A small self-supervised image encoder, trained from scratch: 26400 steps.
Rows from block 5 of a small self-supervised image encoder, named by matrix and row number. Rows with one number within an expert belong to one neuron, the router's apart. Each number is 128 + 24 x the weight over its row's rms, rounded and kept within 0 to 255. All counts start at 0. After the name is the row's rms in percent of the matrix's.
Before each expert's rows are labels from the 100 images, of 14848, where the router gives the expert most weight on average: "colour at peak" is the nearest of a few named colours to the mean colour under the peak. Only what is clearly more common there than usual is listed. The data: photos of plants and fungi (iNaturalist). In brackets: how many of the 100.
# router: slot weights (model.blocks.5.mlp.router.weight, 16x256), inputs 0-127
# up: expert up (model.blocks.5.mlp.up, 8x256x256), inputs 0-127
# down: expert down (model.blocks.5.mlp.down, 8x256x256, transposed), outputs 0-127

# expert 5
colour at peak: blue (27)
router.10 091 [112 112 115 121 111 121 124 126 144  80 142 143 114 108 105 120 119 128 155 111  87 148 126 104 136 159  96  79  88 111 153 153 154 154 153 140 145 117  43 131  90 154 138 131 110 113  97 109 127 112 138 124 103 119 136 130 157 140 113 140  99 124 101 122 127 146 126 110  95 193  99  82 151 129 140 128 130  79 139 130 117 123  84 125 112 139 121 129 108 120  98 127 100 103 145 126 133 142 152 138 120  81  98 110 136  52 111 108  99 117  31 161 123 142  97  83 124 135 129 127 112 110 130  89 142 145 141 136]
router.11 100 [122 114 140 145 120 115 136 172 146 133 123 118 143 116  99 135 154 179 130 160 136 136 126  81 112 114 126 132 112 137 161 162 183 136 156 133 130 114 130 129 112 147 115 110 131 129  85 124 101 113 118 129 136 119 143 150 154 123 126 146 109 101 103  93 102 131 106 141  90 150  90 116 105 129 163 114 120  86 127 107 139  95 105 129 119  97  68 143 135 129 113 142 114 104 131  98 152 115 110 149 116  83 166 108 119 100 117 128  73  69  36 108 144 154 147 118  91 116 115 100 143 144 162 113 154 144 151 153]
up.0 120 [127 171 126 131 137 117 121 110  98 139  79 110  96 138 151 169 140  81 127  64 144  65 144 123 126  97 141 154 132 139 135 136 136 128 118 134 117  88 173  82 117 137 173 121 142 102 121 137 146 143 130  91 110 119 149 145 121 135 162 171 144 135 160 147 135 123 122 151 186 141 116 210 108 177  94 138 176 145 120 135 145 100 147 141 126 148 131 109 109 123 119 147  88 155 172 102 164  82 116 122  82 147 152 154 123 145 153 127 138 133 133 139 140 123 140 175 148 104 168 115 122 161 143 111 136 119 123 124]
down.0 124 [116 138 151 122 126 143 104  97 133 112 185 158 122 119  72 124  76 144 102 153  77 133  98 129 145 107 127 147 120 122 128 113 168 133 106 118 141 138 106 118 129 173 115 116 111 135 140 161 117  78 167 173 167 112 128 160 120 133  74 104 126 118 100 169 127 181 162 142 105 130 172 129 173 140 126  87  97 151 145 127 122 113 120  91  99  64 102 126 146 133 140 138 181 147  90 152 146 120 135 155 110 119 108 177 120 105 160 130 187 145 159 147 117 100 119 121  94 144 112 165 129 137 151  89 132 131 130 167]
up.1 110 [ 89  87 178 147 129 154 114 137 121 163 160  88 125 134 100 117 107 162 104 146 158 140 136 160 105 135 106 181 180 100 127  80  98  89 161 138 153 104 150 164 151 152 118 135 143 125 151 136 119 141  97 151 144 156 164 133 163 112  93 108 117 137 107 135 137 144 101 132 149 104 143 136  81 117 124 106 131 155 125 115 128 133 110 128 138 146 106 134 119 109 121 105 140 145  93 150 159 100 134 132 147 100 123 145 145  93 133 135 132 118 131 126 126 133 127 153 148 158 104 162 160 103 132 139 138 116 137 109]
down.1 110 [125 144  93 108 170 131 143  63  85  88 109 113 134  93  95 145 180 121 151 163 140 114 150 153 138 132 126 101  93 141 147 150 145 108 156 139 158 122  73 144  89 109 115 102 136 140 108 100 112 139 109 150 121 125 135 144 113  76 159 124 130 105  69  93 141 131 102 117 148 103 110 134 159 146 143 112 135 140 139  74 159 143 136 103  86 135 129 116 127 163 108 144 109  94 114 160 133 149 110 145 137 123 143  69  55 109  99 172  79 137 139 119 111 109 124 144 106 113 134 121  97  85 135 182 103 121 125 141]
up.2 101 [110 121 118 149 125 146 130 117 137 153 113 111 122 144 126 128 116 133 136 101 139 179 120 115 104 109 113 109 182 158 117  83 121 131 129 113 103 103 166  90 120 152 140 119 105 181 123 133 147 151 121 156 166 111 131 130 141  96 142 189 119 114  90 110  66 113 153 145 121 113 125 149 123 134  97 142 133 159 142 123 157 121 137 131 122 116 113  91 131 102 141 162 131 106  80  92 143 155  88 151 102 134  86 157 138 133  87 121 142 139 142 135 101 140 142 160 154 125 121 167 151 164 122 149 108 112 145 114]
down.2 104 [140 126 145 168 108 138 182 133 101 127 156 109 137 152 126 148 116 128 108 170  40 162 105 145 134 108 138 121 115 120  83 121 153 133 152 143 189 126 113 168 104 153 105 178 156 156 129 152 139 141 111 101 123 140 134 112 104 103 124 171 122 126 112  89 195 106 117 123 125 113 130 114 118 111 145 100  96 138  89 107 149 116 177 144 130  92 117 151 133 162 128  88 162 170 161 121 144 104 110 108 116 107 166  92  90 137 121 146 136 103 127 154 106 121 131 113 115 137 176 116 111 145 129  95 101 110 106 104]
up.3 110 [131 110 123 117 150 144 153  80 108  95 125 158 141 153 130  76 166 129 138 124 118 116 150 108 130 148  98 110 127 127 146 168 186 159 120 101 101 170 129 149 129 137 112 116 152 127 130 122 119  85 115 138 136 156 131  98 130 127 126  96 112 107 106  87  78 124  71 156 109 122 138 131 150 160 138 104  94 109 133 120 118  87 129  97 130 124 112 106 145 136 114 134 179 164 105  93 118 124 132 111 152 126 157 137 109 138 158 124 120 120 113 104 109 136 107 120  84 142  96 139 150 108 156 132 145 169 119 139]
down.3 113 [157 152 110  98  85 143 166 145 159  97 135 153 119 116 100 151 117 140 122 113 130 108 111 140 141 129 108 103 149 177 133 100 136 168 121 143 147  87  95  95 139 145 155 105 118 121  93 127 121 118 117 111 157  83  95 150 107 151 139 147 140 123 127 139 125 150 123 118 146 136  82 110 134 147 112 154 137 188 127 107 132 117 123 126 125 154 101 106 152 143 102 133 103 117 153  87 116 108 146 104 133 133 130 155 142 125 122 113 105  91  82 125 175 182 159 168  79 100 172 149 123 107 122 135 129 125 118  82]
up.4 096 [148 100 135 103 145 129 124 125  81 144 132 134 118 150 157 123 129 139 141 108 166 155 100 159 126 140 136 129 175 111 132  83 126 151  92 124 130 138 167 118 168 131 131 136 136 145 118 143 150 129  81 171 148 153 125  83 133 114 104 126 114 147 141 116 156 131 119  97  95  68 104 118 100 107  71 164 129 130 132 133 126 136 117 109 129 159 118 130 129 127 143  90 155 142 110 144 147 126 144 153 130 127 114 143 139 135  85 158 103 128 117 125  89 149 106 124 137 143 166 147 142 115 120 178 119 121 203 111]
down.4 101 [136 124 120 134 129 136 172 104  91 121 152 113 169 125 133 137 165 121 129 135  96 106 136 126 145 108 111 113 157 164  90 136 177 163 167 155 169 124  81 117 154 127  87 145 152 144 140 133 105 111 120 123  85 140 171 151 112  82 142 106 120  90  88  81 117 138 145 152 141 126 154 130 147 150 129 128 119 128 123  90 129 104 133 132  93 123 102 135 129 150 139 153 118 134  76 116 119 128  99 137 122 101 162 106  28 114 119 152 139 111 125 103 155 147 111 113 123 111 120 114 112 137 161 129 117 151 110 156]
up.5 106 [147 134 118 157 156 127 128 142 150  97 145 150 134 108 126 104 123 139 132 104 141 154 144 126 126 157 131 135 132 123 135 153 120 118 172 122 139 147 106 142  91 140 130 106 133 147  94 150 162  87 134 129 172 140  97 147  78 131 159 158 135  89 123 113 154 140 121 149  86 139 163 131 131 123 146  86 141 143 161 131 126 119 111 122  91 116 121 173 140 155 104 136 124 152  76 108 138 102 143 114 156  90 108 161 135 111 147 121 127 133  75 143  63 106 138 125 130 132 169 125 119 164 162 126 143 122 121 100]
down.5 100 [137 159 107 128 143 122 162 149 118 119  69 128 133 107 101 166 134 157 114 143 138 104 154 164 123 117  73  97 108 124 106 162 117 139 172 135 118 134 134 153 159  95 128 100 113 110 150  86 130 179 132 107 143 115 137  76 140 182 147 191 124 130 148 100 144 123  85 121 169 140 108 117  76 122 101 102 154  83 104 147  94 122 140 127  93 140 135 141 123 129 131 147 151 119 137 120 130 190 105 141 159 106 106 114 144 127 131 118  79 140 128 124 159 128 141 122  83 113 107 144 144  90 115 144 127 120 128 122]
up.6 096 [105 150 101 163 122 163 138 145 142 114  91 144 126 128 149  75 165 129 187  96 123 159 117 113 102 129 167 128 135 134 131 136 103 131 124 141 141 135 127 121  77  94 116 149 104 118 152  92 139 149 113 167 141 112 132 105 117 123 161 109 137 130 153 157  83 111 125 106  65 113 108 121 113 123 111 122  94 145 145 112 131  93  69 147 110 136 144  95 174 101 128  98 126 130 119  78 127  87 100 148 118 129  90 131 151 138 185 103 144 127 131 145  98 122 141 149 116 120 113 124 169 139 108 129 119  73 120 113]
down.6 096 [139 159 140 121 120 151 185 174 133 138 150 108 145 122 115 180 108 109 105 145 154 157 100 143 121 150 134  86 136 154 123 108 100 119 138 161 169 125  91 140 137 145 132  97 130  73 135 115 151 131 131 106 123  84  78 121  53 125 134 163 150 102  86 123 151 120  96 133 108  77 120 117 128 106 116 134 159 142 117 155 133 137 117 122 117  96 131 111  99 151  85 118 144 117 128 121 152 101 135 136 146 189 105 121 155 108 105 150 150 129 156 110  91 149 146 129 118 142 153  94 173 146 134 141 138  95 139 125]
up.7 096 [ 96 125 119 166 110 156 146 128 122 146 173  97 138 123  94 108 106 193  97 120 156 132 124 115  91 135 137 191 165 115 128  67  81  95 146 143 164 109 142 126 134 151 106 109 107 125 171 126 137 170 129 130 144 129 159 161 132 120 138 150 129 148 109 154 124 134 181 144  96 126 142 144 107 110 104 109 121 121 130 127 117 148 121 136 115 126  88 135 127  88 107 132 145 116 107 104 164  98 110 136 129 109 127 135 145  87 134 119 177 133 141 122  79 133 151 113 138 139  93 160 163 142 138 135 121 110 132 118]
down.7 098 [134 108 109 148 141 128 124 100 114 100  93 105 164 118 121 141 160 112 126 170 118 110 121 197 129 110 134 110 120 120 128 130 141 122 123 126 130 104 102 139  98 121 100 133 153 144 129 107 104 172  94 135 110 100 116 126 120 104 153 158 155 114  87  98 172 135 114 116 159 103 111  99 117 122 144 125 147 136 101 122 132 121 183  94 109 140 188 103 102 152  84 125  96  76 160 136 140 146 105 121 152 113 153  70  92 143 129 144  90  94 126 138 123 102 146 128 109 161 146 114 129 103 112 161 112  96 127 136]

# expert 2
colour at peak: grey (78)
router.4 105 [155 135  71 123 125  77 111 143 128  93 139 161 137  97 144 125 160 105 124  95 104 148 131 116 109 162 103 152  85 137 124 140 144  77 156 124  61  85 124  99  82 148 158 116 107 148  86 154 175 130 119 136 133 146  95 139 136 128 142 136 130 103 127 127 105 137 137 113 128 140  63 118 157 159 155 158 162 156 119 122 117 116 139 164 111 137 110  92 135 133  95 152 140 135 124 138 119 141 116 108 151 142 134 125 120 146 101  99 161 136 142 127 104 166 156 125 151 165 172 119 100 149 156 146 113 122 100 117]
router.5 111 [134 121  82  86 119 122 156  94 107 153 100 134 120 122 142 170 115 114  86 149 130 132 102 113 143 128 115 152 123 131 100 117 132 149 117 103  99 150 108 101 185 165 152  85 139 103  72 118 125 125 120 125 114 155 100 108 122 159  88 172 109 119 147 146  80 132 158 105 139 121 130 160 101 144 119 114 104 127  93 123 138 146 175 127 101 122 110 100 195 148 115 153 175  94 152 151 155 148 140 114 152 146 150 101 125 159 139 149 164 143 195 104 143 122 148 149 159 128 145  88  94 117 174 141 132 186 149 164]
up.0 085 [117 164 141 127  80 145 128 168 122 102  96 199 130 114  90 113 122 135 163 113 122 121 113 146 170 151 126 104 105 177 108 145  87 174 152 137 157 130 130 108 125 151  90 116 148 109 116 147 132 144 146  84 104 158 148 146 123 103 110 146 132 120 126 172 134 117 114 144  88 131 132 131 137 117 104 125 136 178 137 152 105 133 116 108 141 153 100  91 148 153  78 136 126 108 127  82 122 111 138  70 108 139 132 120 105  84 198 116 134 120 116 125 109 130 102 120  55  70 138 129 164 128 135 145 113 122 148 119]
down.0 083 [142 106 145 149 131 147 153 127 105 132 138 131 122 108 192 139 130 101  95  96 107 130 155 122 137 121 101 154 155 131 143 124 145 123 104 101 141 148 154 111 142 138 188 117 135 176 144  99 134 113 118 136 145  75 143 125 148 146 123  98 181 132 113 135 105  94 125 120 140 136 125 152 119 156 101 150 124 119 118 149 133 138 121 132 138  68 150 162 116 111 167 112 115 147 134 107 126 122 150 162 161 168  81 113 131 153 103  80 161 124 190 158 130 117 116 141 133 111 126 163  93  98 137 121 100 154 130 107]
up.1 091 [102 128 107 125 154 117  90 128 130  80 129 150  66 138 110 132 112 123 156 147  96 152 183  97 110 159  82 157 111 128 135 144 115 142 134 115 128 164  91 122 109 131 122  86 129  93 125 110 130 145 135 160 118 130 102 131 109 140 161 163 154  94 179 134 118 104 113 159 141 179 135 159 157  82 122 123 115 150 104 111 167 154 122 104 164 140 145 110 115 116 114 112 116 108 121 134 157 125  87 153  85  94 117 125 152 148 102 149 122 110 116 124 128 130  98 134 138 107 121 108 119 129 136 148 141 132 114 129]
down.1 097 [ 99 152 122 112 122 143 185 112 134 127 116 137 131 126 141 136  86 149 138 114 101  98 150 188 125  99 121 142  90 102 102  91 110 114 107 138 146 111 141 100 122 101 124 149 141 145 185 132 112 140 119  65 128 114 129 124 134 144 127 128 109 147 109 160 154 159 111 125 145 116 170 116 144  92  95 128 138 171 120 155  65 127 133 186 103 119 145 124 114 143 122 164 125 124 126 150 155 144 149 121 136  94 133 127 152 164 171 127 172 150 163 136 144 102 139 145 122 146 107 144 134 146 133 101 112  99 105 104]
up.2 098 [109 126 129 148 118 131 107 111 132 161 117  97  84 142 117 142 118 122 123 127 123 140 116 107  91 139 130 110 186 101 146 109 151  79 122 138 157 142 127 180 127 133 130 137 137 146 148 153 106 171 153 131 119 165 136 129 129 122 114 160 168 120  80 162 172 122 119 165 172 157 111 168 133 119 145 142 165 153 126 139  71 117 159 126 148  92 163 138 147 102 149 103 137 139 113 149 190  94 116 143  98 133 113 100 123 132  94 102 139 106 124 163 145 132 153 123 111 162 113 158 170 101 151 123 143 101 143 157]
down.2 095 [134 139 119 148 140  99 103 112 146  95  93 129 158 123 135 134 112 198 111 121 167 108 154 143 145 114 128 147  88 133 120 136 126 123 123 126 112 127 138 137 127 105 119  79 106  49 144 100 157 152  96 121 142 114  98 157 155 147 141 104 140 134 153 111  92 125 119  98  94 135 124  59 125  90 144  96 145 112 109 110 147 129 112 132 120 114 101 115 101 158 129 168 128 105  82 129 120 168 109 108 125 155 129 158  99 152 134 137  97 134  98 123 139 112 104 125 150 106 175  98  97 153  73 138  93  97  82  97]
up.3 108 [126 103 133 133 163 121 140 148 171 141 117 117 168 147 163 137 142  73 111 128 113 150 151 113 136 145  70 109 119 140 152 153 129 109 156 132 147 142 126 133  80  93 178 112 166 132 132 136 121 136 118 136 124 110 132 118 124 127 164  99 143 101 155 148 156 106 100  93 133 115  84 173 134 111 105 135 120  94 192 113 153 148 159 112 122 105 133 128 164 131  84 114 172 162 100 104 124 110 151 173 138 131 112 126  92 138 132 132 157  94  97  89 144 146 121 133 122 107 126 152 137 127 136 187 155 137 120 116]
down.3 109 [101 169 134 187 147 144 145 117 133 109 133 134 122 155 147 122 148 148  95  83 121 134 126 187 121 138 146 104 119 110 120 151 109 151  75 180 144 115  97 172 173 115 148 118 151 110 155 126 130 123  80 138 133 111 125 143 107 152  94 110 117 156 138 121 109 119 126  82 110 165 111  66 117 166 160  97 123 142 111 145 137 100 127 131 138 152 130 138 105 126 141 119 132 146 158 150 130 155 141 127 107 163  97 134 136 105 142 115  68 151 150 180 159 116 139 107 109 123 140 146 170 107 105 112 144  77 117 111]
up.4 117 [164  91 137 140 144 136 147 128 138 130 160  78 156 162 127 161 152 124 109 107 100 127 137  86 127 128 168  89 110 128 123 140 152 148 121 100 138 194 129 161 103 115 157  93 114 176 146 106  99 129 151 154 122 133 128  92 140 122 123 110 148 112  99  96 158 111 155 136 125 125 156 100  93 130 153 128 140 108 157 124 138 107 121 106 133 130 139 173 153 111 121 142 119 138 122 117 168 119 140 131 156 120  63 120 152 138  86 116 126 135 154 187 122 142 135 120 138 107 115 110 139 136 134 107 125 147 145 144]
down.4 111 [156 147 127 104 161  89  76 160 165 139 107 134 140  47 126 112 104 145 177 119 121 127  85 119 151 120  98 150  91 134 131 143 136 106  96 136 124  83 157 125 107 103 111 154  88 100 106 129 159 155 135 126 135 151 142 146 167 154 148 171 115 152 149 158 116 136 113 140 112 152 111 159 123 136 119 113 140 101 117 107 134 141 100 136 125 166 117 146 114 117 133 134 128 118 117 138 153 172 118 133  97 127 119 179 157 147 164 141  89 182 116 136 128  97 102 115 149 151 120  64 146 109  95 126  85  86 124 133]
up.5 103 [150 155 133 171 162 178 153 134 126 128 127  70 133 133 123 106 151 131 111 106 142 110 138  84 124 125 144  87 146 139 119 111 146 144 165 122 131 185 139 148 129 131 176 148 136 130 129 107 113 154 150 110 116 113 152  98 142  93 117 140 152 142 105 116 143 167 141 155 134 167 143 149  73 115 197 116 149  75 131 124 146 131 118 123 104 137 116 162 151  97  81 129 163 164  95 124 135 129 178 141 169 128 100  62 131 135  89 122 126 144 127 135 120 107 133 169 136 120 135 124 159 101 154 142 171 122 151 164]
down.5 110 [150 114 151 144 133 133 145 137 154 179  97 122 168 158 107 107  86 162 129 115 140 111  94  98 140 128  94 165 132 154 138 171 164 138 108 158 142 110 171 133 149 108 136 134 134 163 105 140 103 144 126 161 120 184 133 117 119 124 115 131 154 148 135 136 119 123 165 106 121 143 117 121 137 133 132 122 101 121 147  64  94 132 106 120 136 172 111 113 134 135 147 142 127 137  88 121 133 117 107 110 126 123  91 146 152 146 131  88  67 116 111 186 140 122  87 140 131  71 104 115 143 146  80  94 128  87 120 117]
up.6 091 [112 113 123 127 104 113 121  97  88 130 151  28 111 132 116 117 140 136 118 140 106 115  91 147 101 161  99 116 151  88 127 134 101  52 170 129 121 106 116 178 177 130 128 115 105 142 158 104  86 163 139 129 131 131 111 187 126 145 124 115 126 138 104 162 139 143 102 146 145 157 121 157  94 121 102 155 150 160 107 126  74 118 127 128 144 117 135 151 100 144 171 128 111 100 112 103 100 133 102 121  93 124 124 123 130 103 103 132 145 114 123 123 132 100 113  97 135 142 110 119  92 143 120 142 114 108 128 118]
down.6 088 [150  75 109 104 131 124 137 126 146 131  92 150 182 159 150 129 111 163 101 145 123 134 102 116 120  86 159 123 107 143 145 124 148 165 153 137  96 165 119 124  97 104 113 137 146 106 150 127 153 119 164 183 124  97  79  68 103 108 135 129 121 120 149  80 151 138 111 123  92 117 120  83 105 128 171  93 122 128 158 121 115 103  94 121  78 128 114  66  92 156 130 132 150 131 126 151 142 134  92 132 147 124 143 161  93 132 137 151 153 106 100 119 137 110 138 116 112 117 128 164 102 161  98 143 157 139 129 172]
up.7 112 [139 140 110 136 101 138 136 151 105 109 127 159 137 130 106 125 118 167 153 125 123 100 114 159 153  94 126 115 108 169 135 108 106 149 154 124  87 136 149 122 106  77  90 144 107 100 166 140 143 104 170  83 123 126 106 175 135 146 141 113 115 125 147 123 140 158 166 158 109 150 125 140 140 100 148 123 130 151 108 107 138 112 100 164 140  95 106  95  98 134 111 136 112  95 130 109 109 125  75 115 102 109 121 168  84 110 118 120  97 117  93 125 143 134 128 110 133 128 136 131  99 180 113 136 128 123  93  99]
down.7 114 [101  94 110 129 127 134 186 141 109 126 121 116 144 124 100  88 124 114  95 136 132 149 154 120  97  81 153 154 139  87  94  81 117 118 147 120 157 102 146 113 156 174  94 125 143 174 132 115 129 119 172 160 118 118 122 131 135 159 100 137 147 138  90  97 135 121 181 140 164 124 149 105  94 125 128 143 149 130 100 165  86 122 166 144 113 110 127  97 156 121 134 136 111 115 110 123 142 141 128 135 119 107 133 101  94 123 153 174 158  91 122 135 167 125 106 170 139 131 164 148 126 114 137 104 121 153 115 143]

# expert 4
colour at peak: pink (51)
router.8 097 [121 123 231 144 140  93 164 124 114 145 140 102 165 152 142  94 156 122 141 119 123 148 129 126 115 197 114 149 143 118 160 131 128 141 140 173 138 122  90 172 166 154 135 155 132 143 129 152 144 138 108 137 116 138 148 100 136 131 118 125 105 143 103 110 109  91 152 131 163 133 138 143  90 126 113 178 119  89 115 131  96  83 117 130 154 141  69 101 112 109 133 116  97 131 125 142 153 149 215 133 148 140 126 146 140  58 107 140 102 130 100 141 128 148 103 110 106 124 152  84 162 117 145 133 170 144 170 130]
router.9 095 [142 102 255 117  93  96 133 131 110 129 145 150 123 130 132  79 122 147 157  96 109 139 132 126 119 142 118 143 107 120 115 119 108 141 154 149 139 128 109 128  87 138  84 138 109 149 124 134 158 135  90 147 120 117 139 100 118 136 130 107  94 111 100 117 140 128 159 109 126 109 115 146 129 124 162 183 136 111 116 149 137  86 103 136 168 114  76 124 105  98 104 113 102 140 124 146 141 142 197 134 133 141 109 140 133  72 117 141 103 121  85 125 110 145 121 108 151 143 147 113 180  91 106 116 142 134 116 136]
up.0 107 [106  66 128  67  74 137 106 156 134 174 111 136 137 134 139 148  85 116 136 128 174 121 131 145 184 105 110  84 131 141 144 148 125 141 176 125  74 173 174 111 136 127 112 121 112  90 139 140 147 155 168  98  80 154 150 126 192 164 118  92 103 138 136 109 138 122  83 123 110  95  89 120  84  94 124 111 144  81 146 115 120  89  78 132 157 133 135 162 143 115 130 110 130 143  97 115 135 146 116 110 170 121 111 136 124 137 134  74 120 110 134 109 174 118 133 112 160 162 130 154 114 152 137 141 123 153 128 123]
down.0 110 [112 161 110 139  99 153 155 133 148 128  74 147 148 173 123 123 112 157 137  91  79 117 115 142 128 122 153 153 123 129 117 131 124 176 136 119 147 116 122 104 155 125 139 154  85 116 173 105 112 135 181 163  97  98  89 129 127 103 119 109 106 158 125 198 151 148 139 126 175  92 106 128 152 124 118 126 105 165 155 117 144 119 142 137 113 128 147 135 107 133 100 168  91 127 168 139 155 117 120 120 101 131  75  96 112 143 142 116 142 136 105 143  90 133 139 144 110  87 192 147 120 127 128 123 168 118 150 127]
up.1 096 [114 112 158 154 189 144 143 162 125 115 133 165 137 112  82 115 118 126 140 169 104 117 139 126  97 102 135 169 128 173 141 182 130 117 123 135 136 122  98 110  86 119 128 146 121 142 109 190 122 125 126 137 167 152 128 179 148 110  85 159 118 130  97 135 117 121 117 139 155 147 128 148 153 130 140 147 196 158 174  91 145 120 109 155 142 109 120  90 135 159 131 111 190 123  99 138 129 142 119 144 127 116 161 185 121 160 140 115  84 114  79 147 137 157 114 107 132 121 121 162 168 108 133 106 131 122 146 118]
down.1 092 [136 120 133 110  71 124 120  98  91 130 164  76 113  97 153 165 139 110 165  82 155  95 147 125 133 135 165  94 107 129 138 156 121 116 115 166 156 124  97 106 154 131 113 140 160 126 128  89  83 102 110 135  76 141  97 134 100 181 164 144  96 148 142 140 155 133 158 155 118 133 125 118  90 154 133 120  89 173 129 129 141 123  71  97 136 112 143 127 121 127 165 161 122 126 167 152 115 113 139 130  89 161 130 108 151  97 141 130 128 145 149 163 120 116  87 132 176  97 166 125  96 137 132 130 135 106 126 168]
up.2 142 [132 125 134 141 151 144 162 105  90 120 148 139 152 142 129 123 179 173 119 123 123  94 129 123 112 162 158 114 148 120 125 125 112 120 119 102 132 154 111 152 133 127 156  54 169 138 120 134 128 107 132 128 131 170 179 113 103 115 178 114 150 110 116 118  64  92 146 117  96 123 147 117 125 133 123 143  84 115 133 120 104 139 157 105 129 129  94 158 133 126 104 122 129 122 126  77 133  96 116  79 175 114 110 108  87  96 125 181 135 141 139 136 102 132 105 163  97 121 145  72 173 120 124 139 103 146 111 170]
down.2 132 [116 138 123 162 160 169 172 115 116 113 122 128 159 149 135 174  98 146  61 139 127  83 108 133 102 144 146 113 199 103 122 101 104 118 135 147  92 100 104 154 144  91 172 134 102  69 120 136 170 133 127 124 148  92 105 124 115 111 135 149 125 115 126 129 124  85 103 122 133 108 108 135 104 107 116 152 129 164 134 104 109 129 140 128 124 149 131 123 131 180 117 159  96 128 183 114 123 113 140 102  96 165  90 179 108 129 149 124 144 139 102 166 113 138 132 118 123 160 154 113 123  98 128 147 107 104 124 112]
up.3 095 [100 122 158 177 172 129 105 133 153 105 162 154 112 106  95 141 116 124 137 169  98 176 121  96 127 160 111  89 139 125 112 136 145  87 144  79 146 106 100 142  99 112 114 142 148 116 133 133  95 111 117 111 181  95 116 152 116 132  96 120 122  85 117  73 126 107 107 139 111 128 140 151 140 124 150 142 114 154 139 144 117 145 142 121 136 142 145 129 121 163 123 158 154  85  97 137  70 118 147 123 129 119 114 190 140 133  92 121 138 127  84 131  89 145 129 149 130 151 128  62 154 140  82 157 143 139 106 124]
down.3 099 [139 106 145 111 169 129 102 146 123 100 144  80 164  79 130 139 121 161 127 117  95  70 161 122 148 152 170 102  80 154 116  98 125 100  98 135 143 127 104  83 122 135 106 150 174 152 125 133  69 124 124 158 100 125 124  96 148 107 164 111 120 160 117 102 150 131 131 169 113 140 171 119  51 129 121  99 144 124 136 116 151 115 118  92 146  95 132 123 164 161  93 114 141 108 153  94 105 130 112 136 113 124 129 135 135 129 158 108 136 140 137 135 155 136  98 151 143 142 114 135 121 142 117  84 189 127 126 156]
up.4 102 [125 135  66 136 126 116 123 152 150 121 146 110 113  85  84 131  94 131 113 146 145 182 107 144 129 142 144  93 171 143 130 135 134 107 134 128 121 138 127 125 111 147 121 194 130 112 131 134 130 122 147  84 137 123 131 133 146 117  74 156 136 127 141  85 137 161 125 146  80 146  97 125 130 117 156 107 151  93 153 127 146 113 125 118  90 122 165 135 139 140 162 135 152  92  70 113  73 149 114 146 120 119  82 120 137 139 123  58 127 119 126 142  68 150 143 190 124 155 157 102 144 154 128 143 125 118  95 139]
down.4 103 [156 128 105  99 148 167 145 137 117 122 170 131 118  86  92  89 165 144 158 108  97  87 167 140 147 125 142 153  89 151  96 113 122 136 108 101 144 152 125  64 116 120 101 151 161 146 131 157  74 178 149 153 146 102 112 140 150 108 106 112 136 143 152 160 165 178 159 142 144 130 154 130 137 135 103 117 142 133 163 147 155 140 115 141 118 126 162 147 100 139  67 129 131 149 108 151 114 188 126 109 133 134 167 137 163 131 207 135 109 157 106 135 112 116 133 157 150 137 111 153 140 111 131 169 149 153 157 113]
up.5 089 [163 102 140 118 140 135 108 110 130 138 114 143 151 163  96  82 168 115 117 113 141 131 133 167 107 107 124 124 133 136 124 161 135 155 126 134 104 135 153 126 102 106 107 135 145  93 147 176 144 107 143 164 148 167 156 129 156 121 143 122 129 132 110 140 168 170  94 136  93 137 128  92 126 128 112 111 165 105 182  87 130 137  80  85 156 166 133 156 142 125 120 100 141 133 111 154 140 111 115 129 128  80 103 160 104 140 156 127  98 132 154 146 155 139 112 117  91 132 120 183 151 124 124 167 105 130 112  94]
down.5 096 [117 151 146 113  67 116 104 126 101 121 135 146 126 171 136 146 116 113 130 139 131 149  76 136 162 103 143  75 109 144  80 170 166 155 136 117 135 122 141 115 167 165 125 137 145 122 147 117 135  94  97 106 103 121 150 127 123  92  93 117 108 117 132 144  98 135 151 112 164 117 109 139 154 144 116 145 112 163 105 150 143 102 112 140 138 125 119 141 137 133 115 149  89 131 151 133 120 143 162  96 129 112 125 144  94 113 123 147 147 137 138 162  97 143 122 140 112 122 151 114 147 146 110 105 158 152  88 174]
up.6 103 [129 118 149 119 131 120 125 130 143 157 135  79 159 107 100 156 131  90 134 155 113 160 125 117 157 136 138 127 120 122 179 154 206 146  95 107 123 134 122 128 139  78 107 120 149 129 148 136 134 120 107 120 128 130  77 145  88 134  99  74 149  80 133  80 121 100  98 138 150 126 159 151 126 165 113 140 114  95 164 143  91  73 132 115 115 128 165 142 154 131 125  97 158  90 128 120  96 124 144 131 155 104 139 201 123 142 130 109 130  77 101 128 110 151 158 127 116 135 128  76 136 116 126 108 136 166 148 190]
down.6 102 [111 124 121 126 104 105 125 141 106  97 115 136 134 136 132  91 125 167 109 102  92 100 188 184 148 108 114 174  49 146  83 116 144 141 115 108 136 127 135  93 142 134 107 130 100 149 102 109 102 159 145 157 122 124 147 102 175 135 155  93 128 130 164 146 123 114 137 144 145 147 141 135 129 120 119 102  93  93 131 136 150 107 127 117  80 134 138 117 140 135 134 166 110 122 107 127 120 147 120 142 138 102 118 168  92 132 149 132 120 147 113 124 128 100  93 178 102 115 158  98 107 191  87 136 139 134 173 129]
up.7 077 [122  81 125  85 123 104  90 127 113 129  89  95 167 142 140 152 132 162 127 123 123  61 144 138 155 104 131 113  90 104 103  99 117 184 114 118 137 123 155 127 127 130 116 104 124 102 126 128 138 168 126 139 123 133 128 171 152 113 141 105 132 142 158 112 152 123 154 155  93 127 154  86 128 139 120 132 171 150 130 129 112 147 103 116 121 132 125 124 132 123  94 137 137 124 159 115 132 145 139 113 101 120 163 115 128 123 151 134 122 137 141 138 187 106 163 107 132 134  98  85 100 143 133 114 113 156 141  67]
down.7 085 [131 109  96 105 171 119 158 128 147 137 109 141 171  92  83 121 147 109  91 173 123 158 118 103 163 111 134  99 146 153 137 165 136 120 171 106 157 132 159 134 117 115 143 120  97 127 132  92 125  89 149 141 147 150 147 154 137 145 108 103  95  95 117  97 114 145 132  88 105 156 101 138 156 165 152 114 124 101 116 106 132 115 119 139 127 137 109 124 114 108  94 158 143 103  75 167 156 132 109 156 124 141 116  48 112 126 147 133 102 132 132 112 104 120 145 122  98 120  98 122 149 140 133 130 124 146 114 122]